Weights of a small image classifier: batches of 192, trained on capsule endoscopy frames (Kvasir-Capsule).
Rows from block 10 of a small image classifier, named by matrix and row number. Rows with one number belong to one neuron. Each number is 128 + 24 x the weight over its row's rms, rounded and kept within 0 to 255. All counts start at 0. Numbers have three digits each.
After each neuron's rows are labels from the 100 images, of 14976, where the neuron reaches its highest value: "strongest on" is what is common among them; "patch colour" is the nearest of a few named colours to the mean colour under the peak. Only what is clearly more common there than usual is listed. The data: capsule endoscopy frames (Kvasir-Capsule).
# fc1: MLP up (model.blocks.10.mlp.fc1.weight, 1024x512), inputs 0-102
# fc2: MLP down (model.blocks.10.mlp.fc2.weight, 512x1024, transposed), outputs 0-102

fc1.274:122105124120112106155126119136103104136110169179129119166114157127131152108107146162101049140139167149125142106127122128144112140130104127125140137108113062069130131140148092141094139115081120111154093111095149105089200132108107118149133139119133092127140128105126130137131171134116097134112110123150132146143
fc2.274:090101117106139119116146175092099151090126126112140099128135119157163085111125095108129154148132134144114146112128130142134110124148142126142124127128170160119140101146125150155113156115103122097100108188112106153093134144120148114123157117165125119121170118108129152098146119101142142098094130131200144129178
strongest on: finding: lymphangiectasia
patch colour: black

fc1.658:135151104144111075125098176119109148112135116149144150100152103161161089120123126132150093102098161121114156075119100156189150080151170147151161081117103133110154120138142165162145176086117122126147096101131114087105167134135143128097104155090108119163145095109138081141133117172118094105116104083143132114130
fc2.658:146112093105150074158111108164128103186124172151162164143141164101102108129151119086113149119116137179159134148107125116136115110133134171138173122115124103112086153102149174116134132190139150131095116113115138145143117152101159144115154108129125137114114111125044124160114146123138121110098074122123126147133
strongest on: finding: erythema; finding: erosion
patch colour: black

fc1.190:150097151154140128118111171121129119093085141106164162134116114170136101131120105134116084120149157134121128122109087118131172174141092151143109170153122117154101134159102104134103135107149124139104129089081159149083097137119112130104146144154120113175145098144085153109111131164141098102094131100131119102119
fc2.190:113100062140097136088146143129118093120112106159149114110121082135104132110127113105087077095098086135131138148139163110153111153128126074162131189100116149114134125132104104151160167169134152165154123139114103134122121159106112106138138155141102131131125123119135107119092137137126091111143126103115121145130
strongest on: finding: foreign body
patch colour: black

fc1.345:157104127125133122140119125140139117105134166159159171112174139127102128117148124122099157133119138092123189137127147163124130120145156125141145171114154094143158134113158155142127156152127140144103049130125152150085127119112128072125113140133105128139146139124099084103149134150132101155103121105130148091120
fc2.345:120139128159107122124096154109093097092080130112082111100128095110145121112105132109135162140097160114089150128174129161163119109156145166129114074138138158109128144183137138160117162156136130115163166151114153101140157171194134116127110114152156155132114129149152139108138103150119130129103119145162161113119
strongest on: finding: ulcer; finding: angiectasia
patch colour: black

fc1.300:143117104141100105174136156123097121142090114158157161125158192123127140110152103131146118180154151115130108100120104131144138112169140137116143089096122097141089110133096103132113119143124076127128096136112107113105168139112111130123120154138106133132180131123143104134115108063137122152097103150107104107106
fc2.300:113146184137122125096092155138148091115107121147151128170099156148107168085151114111134098117104112131111110109108125091151072108114120123161146106167160131125125156145128150143133129108107159061088175124117121186141082137132121138158118145100129115133145120118129120105138122106152091120117189131096129157140
strongest on: finding: ulcer
patch colour: black

fc1.174:156099118099095122162138173081133153121080098153146121158105125095102154140109142134123123115183104100110137096108118108161130159136147079098120092117128137133129080147096106112117128168136103132129124094097098148135151161130127095093126122140140150170143135139095153112124108114129081124140145170136106100064
fc2.174:167114137089166134129172110101130097107149115159162135166107137101132131113126143090064089138131092111117111099084157102113090164078160058142138122144132099119107148150148171110107108164139167151123119133127086157137138096136138098144140148102121132129120132111140143141145130087126142138160150145096134154155
strongest on: finding: angiectasia
patch colour: black

fc1.757:146167156108108116130129142162129122170130162098078122120156153096133085095108132127157121147119149118104094097099100113147123097137142134101119147129161103110132135123120119150113148182101133132148144101119093094099112119086122144169129132149168114149151104124093138154094108108088112171113134128109113103116
fc2.757:106185091152105137155088087126129151145133174122124132129095148114138112153152159130156115118162122123080105125115125110089134128112079163128152164110152157146110098139144134152157115138116136114144164115120137182090143148091166133132117102102143185128111147141114154121125124114135165112082109163147144093115
strongest on: finding: blood fresh; finding: ileocecal valve
patch colour: black

fc1.474:132100104080106113102168147126092129147106093166149138138138116134136132154150131118104123152138117122116166108113094155137120090118157143090107078144131122151108144166108112140177182190147163134129114105123121159129111123115149146109132143125104111166139091102087115134124127171095095125047085109145110097084
fc2.474:110161140117100123166144105093163123123110140119144132117121121153132153085120113127092088109175100129146145116133116147150123141109117103129099144154195125166140112112161157138118164132157128127135123097135129150102173126123131084131141100133137137135126170167102126104108138089094124113127094192127087145150
strongest on: finding: ulcer
patch colour: grey

fc1.224:112071115121125177144116132151104134134068145132106111129111144127134152131140135120109097150143150112120135123059183108140138148138081152087063129151090115116128137124126157156146148102121096150148101134109165104100097089109133081169128094100127116133165100126109101142133127160120110164173138127112166112122
fc2.224:092115151126126170137121138133140128158089147108156167121113135170118116111114105105125139154148122173100129137165142099097179152166155118132124175092178103155126126158110112116140135155114156172145120150144103118109116142170099128134083152133110143115127126159147090095132167108151153124137131113113123153131
strongest on: finding: pylorus
patch colour: black; grey

fc1.248:130135112157119107123105127149103076181132163148132115070082135126115139131164108159132137176123131154127096114139136141125130168159093120144168130131148110105139122106120130142175165139133116129126153095132143148148145141097163134110112127090125121099130109147092168079148157091175126128105093124085159137075
fc2.248:131186095148098120113082139155125138126157106109098111079109100147125115170071128111105139095093145134084126101133113124160139154147098125162132169159134130094141151143111103166180138122088118166119141137175172127137150130140142097111187143086155139137114120140151168111115150140149135181178096131139110134103
strongest on: finding: ileocecal valve
patch colour: black

fc1.723:137128080143085113157108100133138097122131157112150100140139107085084175104103137120097176158123162137121109098106152100137138152140096150085104165120128102116135149157136150155114143120156107120138127127117111120143126125132138088159087113125160119182148105125115118133143143150117080156141094089039121118127
fc2.723:118146105150104105075147160165139156131148120104133135097112132127085173116132120138128143153149151145112135125136094121093104109149112090096107157083167151137135127172173137159122155180160149141157145108122086130082115134101122153145112163133091124111113095150120106114119160103122164138121098156126125120106
strongest on: finding: angiectasia
patch colour: black

fc1.223:126122086120124114161177132178143093160150157127111153110105113112101144079157126155137103133180123109135127117122096127180130139164122122118127120120108087089101153132095109166100141180130097125100105122096158143117143148107162108126146133128145095128122098146109147111151178159090128120161137100108115088151
fc2.223:125124100074146120132102168114145131167217084150169127134109166170112136142095076067110117101132131153124140142102138095107140171131108121156127165118153121093119132115124113117111123125145130120111096152135116141156133128111132103134133165115112124120113101116090148094101157120143147152098101157137118126137
strongest on: finding: ileocecal valve
patch colour: black

fc1.312:100127107124114121135103154146142131163065138107191155138156112111154071097152130167164137158110125116118139111118125082137142157157116065134079102134110130114132147158107130151113139136084155074155122073113152156105160119125136095136103167123148139161174107135153128112128127112127138105149112078117103091081
fc2.312:144124159119115095113152099153113108163165147174126120145150153167117117122095114131130117143131140131161183129105150113144144111137145159152115105127140116080131140129072132136137114182163105158116088122123160126127102144107108086085126120128147133133139125107114151158149131120096108160139121068136121105111
strongest on: finding: blood fresh
patch colour: black

fc1.103:130097090141105088141109142157117136129086083137140109142151152147150095111101146126096123182129148152098153106136083116160109112153130093140157144124132114107127110113148165146123128160137144120121108118107144174113132092153123120103103120155152096141136147141099116091122148100129152112129131135143129164123
fc2.103:117128149113131122110095141136129139106141143113153136104095132135139117101061101097064152146117152139123137101154189107150111139106102165148135119109134146117108167156156115136146142121135155162141136093125155142154153146134142111121127134115140157141129113092140145128103176160155138161133115123130181101107
strongest on: finding: foreign body
patch colour: black

fc1.425:128157134121137136124120124122148126130104106140116170094098149122138150150132181150136088111138153086103142124097099135124156105138092112094083144130080067148101133084155157133148119103137159116122100129106129115122168129105160095158129141173133119140123126146151155156169122114140076155097127123122122108130
fc2.425:125104135149148155099131146114105130147163142149114121110088141116102144129089134110143104119114125132108109150133135121125136108142112146165091055122193128114128164135133128125155127148161161118139101115134095124111129120090139139115102113141132122141133099133148155174102116123122141113141117134138114140116
strongest on: finding: foreign body
patch colour: black

fc1.180:096111105074143116163110125127143106159112137162160090126155122120111152128140127087126146138119161118125082128117145099134116128167126117085131147117130129161165105157127078139100154140141105137149085125111109143099173131106140091134120164142125156110171130137157078073119115091164119129156092136130164143094
fc2.180:113133113082118099086124110130140144148112167101147106086132122122109115139122080112140137135179130124124130165167108128150186127140110117099110158108121168128156132150161083135158161176130121140158180113165092134135098144112115142121132121157155079102112118108142139133113144146118157145108092138128109110136
strongest on: finding: angiectasia
patch colour: black

fc1.193:124155104093162111148130117146107093179144078191150120124109133133153125138126102139112142109106147081158146131116060102129131152128135115137145141087113114162140150170151131122151142080106123151099102115125117114124178152116159075129154149141129160148133087137114111088107120146128097131119126123130138142115
fc2.193:149139111147095144147136132088128075123050169111108123109144158123161102120140104114129092104147121142166145078123111103153130141109162125121107116109153112103135134128135113107121182155139114106150137126119133163094077157092127101123101101122135085103081123140122101105109122090135130137111126149128157135125
strongest on: finding: erosion
patch colour: black

fc1.56:110114102124094168183130161093117121143133101183110124165057118158159140115158100136145144125127104116133143097094101177126086107132129112175117162135098120117138113139141155148171125087096125100072142139153120142129174084130135107142056123161127147152150128140105153136172111143099131105149171137141132127081
fc2.56:143199127176104129137122132118068142127125130094154118112151097087157180115103141193133135129111140100096126105107155151134154109167138080158117158124113120148129133140139124114139122115168184133135084153150149156123131103140140120185139102105165131122130169148132129128110139140117153131128137138149127113116
strongest on: finding: pylorus
patch colour: grey

fc1.383:130174100092126121142097141132118182147118128123116165113133167101120169169118138172116103124134138111077103089123093099135155132160120166144139162118101141106117147111094141115123169125154110129104113111140168124120126120141175111132145099175081111143154117125118123103158112119154123128156131128121085149183
fc2.383:192090128137154136130104133186136116113080143114090139137104099102132160126154144107151114085121119111149104130128128141114087134130129168127111080152148119191108126120141085210143110102114159100104141103137143151103125124118135148124127159093102103175137129131109105143129133172171117112123108120131118113172
strongest on: finding: pylorus
patch colour: black; grey

fc1.437:142167099129175143160154118164128142143159180129102135146105146094132206143149080099136099138140169097098150095112133141148131157155151107120110133131152133169088174105139147113119175098121120115093117139106093135104124087097098116146146110139161124151068117126127151121126115094151074124125161173147146128149
fc2.437:181154124139145133116095159128149154132111129135096121136084139157147122142121141105119122130160123106143108132103140092118123149149106127141132146169074115168133134114094093124107112133163187112097152129119088128120159097160103140117113114140142148163158110137125134156112154120093113155146118100107121111145
strongest on: finding: pylorus
patch colour: grey

fc1.562:117175127146115154142123132110101090152159109122157111170096195107130142102144126144144057168145175120140119101090108123131121142143146176096089124151136109102182126164088114101156145164104139141142109114135149108112135104120137127158174141152144113082141090141145116138153122118150163136132203176152136169122
fc2.562:146113119127133102163072094127135124168156099164133163147130126152153122139131095128121112149131119125149118183156129121137158140136134167116145146158140098116129133152153147138127113157144086129167120170091135117143164134105134131130139102136148145149101134148161118126147106131131137108161075105166131129132
strongest on: finding: blood fresh
patch colour: black

fc1.230:127121081149155123122130158127106105121163111175124109114115187117124142167112123157121149124141129115120139088091116161130148129147101141126098147124088099092135087121104130137118125148140115095161102077128154105125137119128160131092156169170107152136114146143151127131127126155126130136157152117107106104135
fc2.230:157093097132143153133114108144085143148082151144116143100129121128110140148122151153117123139135121145130101116141151143112102145149158120126133145109162108150130130130110143153107147140208147133137137134126108150086123127136095129145133122152111126167146137149163111099130148103086157108145088150127097161127
strongest on: finding: pylorus
patch colour: grey

fc1.293:147155135122120133129115149127148178131113167104122157095130110123168163149158124102162112164133112112138121163068156140133133108154163121130161134128108121130092127155168138155117125137136110165121099120121132129085163167116123136124138119112150152117163116133146104124130125119126098127109124105134116161115
fc2.293:120125145101130105116114139142100134119134095143080077144070123170083125136153164129141133185119148102076098150123125161112186128130139109138122090125105148102137164138171131138153095141136122163127118120089147116105130138115153139088110137093145127130118170133143117130114118121093137138148085108121203143138
strongest on: finding: reduced mucosal view
patch colour: black

fc1.395:143103100114154134170113153089094119175137131151165181111132136078146139140126157147124145112139138082135156111152104155110132142136115200129166128124141106145084106166122146087134144129120128113186143123125158115131092069116134077149132138113133159116113151145123126147082104153139126158119127166114131164165
fc2.395:132137098069153130119090098103144150182132088139164179121093149123137115096087060092138068127143102150121147192173159109132195132108141154139128133141132122158119133183111133133102131164138131099116117127120115149089136137160103166118091127137088122140121122134125115166146127148132149107106143130137079095128
strongest on: finding: pylorus
patch colour: black

fc1.25:135142110093069160126100146160126126108134122166100149131081120120139122123135130119116154080089125113138136138109105153127156115125161107140156143109119104109144142171128148141176151134095135112149092094115097102128100151156186103151118158122121109131154091170149134146156163107111131150096139166134074134124
fc2.25:132128148097118108135114142116133118139134153140174136149117144116114104112146114103129091130169127140126154130118105101118167103095116156121106161127158093083115135139174132105135125117140154098125099114087102173131138173115119117124120132118128114085140097151103157138134137101120119146076111114124131122100
strongest on: finding: erosion
patch colour: black

fc1.339:139150146148126123141113107147113149138110135117161091124076122125097111166127094109133135102137170122153093152121150151145122106131131139106113140126056119119140129121082157128173155124152146136167129102088122096100109076157119128145130088128091148066136105132159091121123102127144138132158110132107121141105
fc2.339:137176128179149119161113144110113154096087152106062145106096101142143117113086094089156102142140142121111103115134127134152130165146152086132111089129158163142135148146132106128135137135112174109090100123170135170090129114115103118152108136107133110162103152138149127116108137146137145117091118157128120118105
strongest on: finding: pylorus
patch colour: grey

fc1.728:084101130082122133167116135115108116141135126141158109159147129141108118139115098126137168143100163124132115144096081120174131148144129097164135124145140106098166137146120122158132136175133109155184147144133134176092125157085167100111105167146143126110129111087122098077117160124148121133153128118124160148129
fc2.728:148122096157099155115118121139098111100115123138102104069138119101116110165103106130136119140167169122127139120170129099154136143155152113125102118136153141162164143117149139152113209143164178159125098095141120116132161136145129116127127115160140102151116122162121124107090171172133134124069153134177131145116
strongest on: finding: erythema; finding: angiectasia
patch colour: black

fc1.611:087100091126114106166170138123103087156129120144167149101145170180139122145129153062127155119141138158124111114151103089161139129134138123132075148110128116100091158123159170150106130169116091129159169105106134116106113111149120116106110128152127145139127124142130148126161134116155092146127147116133118080090
fc2.611:117152118136142119109097150172150122127113090173134119153096150124141122154165093122136116152138133092105131147115129096137146156134135134114091114104120119111133135129129142166085137071153112122119112143139131165055139166146157120139101102113117148138116188141133135112115146119087096144135102165141144079120
strongest on: finding: lymphangiectasia
patch colour: black

fc1.628:088134116121138109113159151111132120153104167126112142148117161114182130114127153121137111130166129112069149139118114109164095135147137132116091091108139142142144129107101132156117174172137110091158143150101106162124133154122122111139138126113123087113121123148120159155165094167148091136118148153140130088125
fc2.628:154106174135144105141137109101064122092100114130092137160133143115149110112148103119145142088178113128148130105140096166116099167115156137108176155151126166173154108110173092088110122189147140089153117125156138134114146126135135108137131111133121177124103175145165141152137129128081137081157130149127123094116
strongest on: finding: reduced mucosal view
patch colour: black

fc1.348:133106080109112127154107147148142134149137098132124167135128127142159113115153152112133127114180164127112087108124114115124143158140104096097160142167116105146095087164095159122156133123094148110099117136136160164113181098097158140155069141132099119137130120136101148146165183085144133129119108168119125127112
fc2.348:160103127128143105099126117125132132107070129143123090155117183124123116154156108150116087069186105138116117100119098139150060148145138144111169114143128136116139147098148145138110120089176151136099123167131129116127157101123108115164120161152148125146128130129131129091091118109155121113125137133176115103118
strongest on: finding: reduced mucosal view
patch colour: black

fc1.121:109144112139169130156131169094086120120156106125141117103163142146155112128121092118110128137124172125118145121096072120154132142160155065158150114137060088097157126110129114140174144115137095154159102136143137125066118117144131078118125147126095161107158096175146087083114126151172140140134095113100151114143
fc2.121:119165089109118141108125143143117137146144140137153102125154121152098141145107113119106159157094166113147143124143161121204102134162152115161125130154102140104146137134103152142120177136135130194119118146112137150152099140147124103155137118171149160150127110108164133082078182166128139121121099180152103089067
strongest on: finding: foreign body
patch colour: black

fc1.49:093104135102139134175147137126142094149156150143158139100118120137140177154169108136110116140122148111155135101127133105182105134146115112103105170108107125133113107143127121133162155111136158138152116124109161119102113089135105093131152105137133135092120124158140078112093120116143143132152157131098135135129
fc2.49:143128115086121127102162127134163167152105088113080141084132102153143110135108124109147103112155123123117137158123142097164133137174139113095113137162101142133136131161082120103141149124131144138089150109123141155097153098138149148133100089136127103135129142107144112133176141140114135095119098131126094091174
strongest on: finding: pylorus
patch colour: grey; black

fc1.502:140171076122169149105167119112150103188096069125173195126119147159098107112172117115168157150136104146117132107111156095122122093145179135111130116133125130126111102175086099153118127063149117146086140070128145117128127140078147148179127139115092147114151149150131127091104123185120141099106139135156136136076
fc2.502:100108105109130105164093109122086121139138122085149126128157113109128141074107115177124125112157093173101125111135156152094131110149152113151131102120067097126103132140123093137133136137113134115118113144123142146080108150154140128166125112077134139129132100129110080140104174101124096107103120106143118161104
strongest on: finding: ulcer
patch colour: orange

fc1.524:153112112114132162154122142123157102087086109118132149087066139146127118142135128083163123136156131109091148128128116162086112089119151109129128125067119083109093163145137114175125121163149106149116126133129101147112113157119142175097108133150145133117141122137111145099151138141143117175132111056117106162124
fc2.524:119133108115118161145158126139094082116099133141149099124135113152111167107107102160127119133117124139115160109153118149137099138130114131147071108114164079109145138115187123115117170137146154128120089108111144173081123134145085104142145109155104135117169120145125112099113121122104108109142125119161139167117
strongest on: finding: ulcer
patch colour: black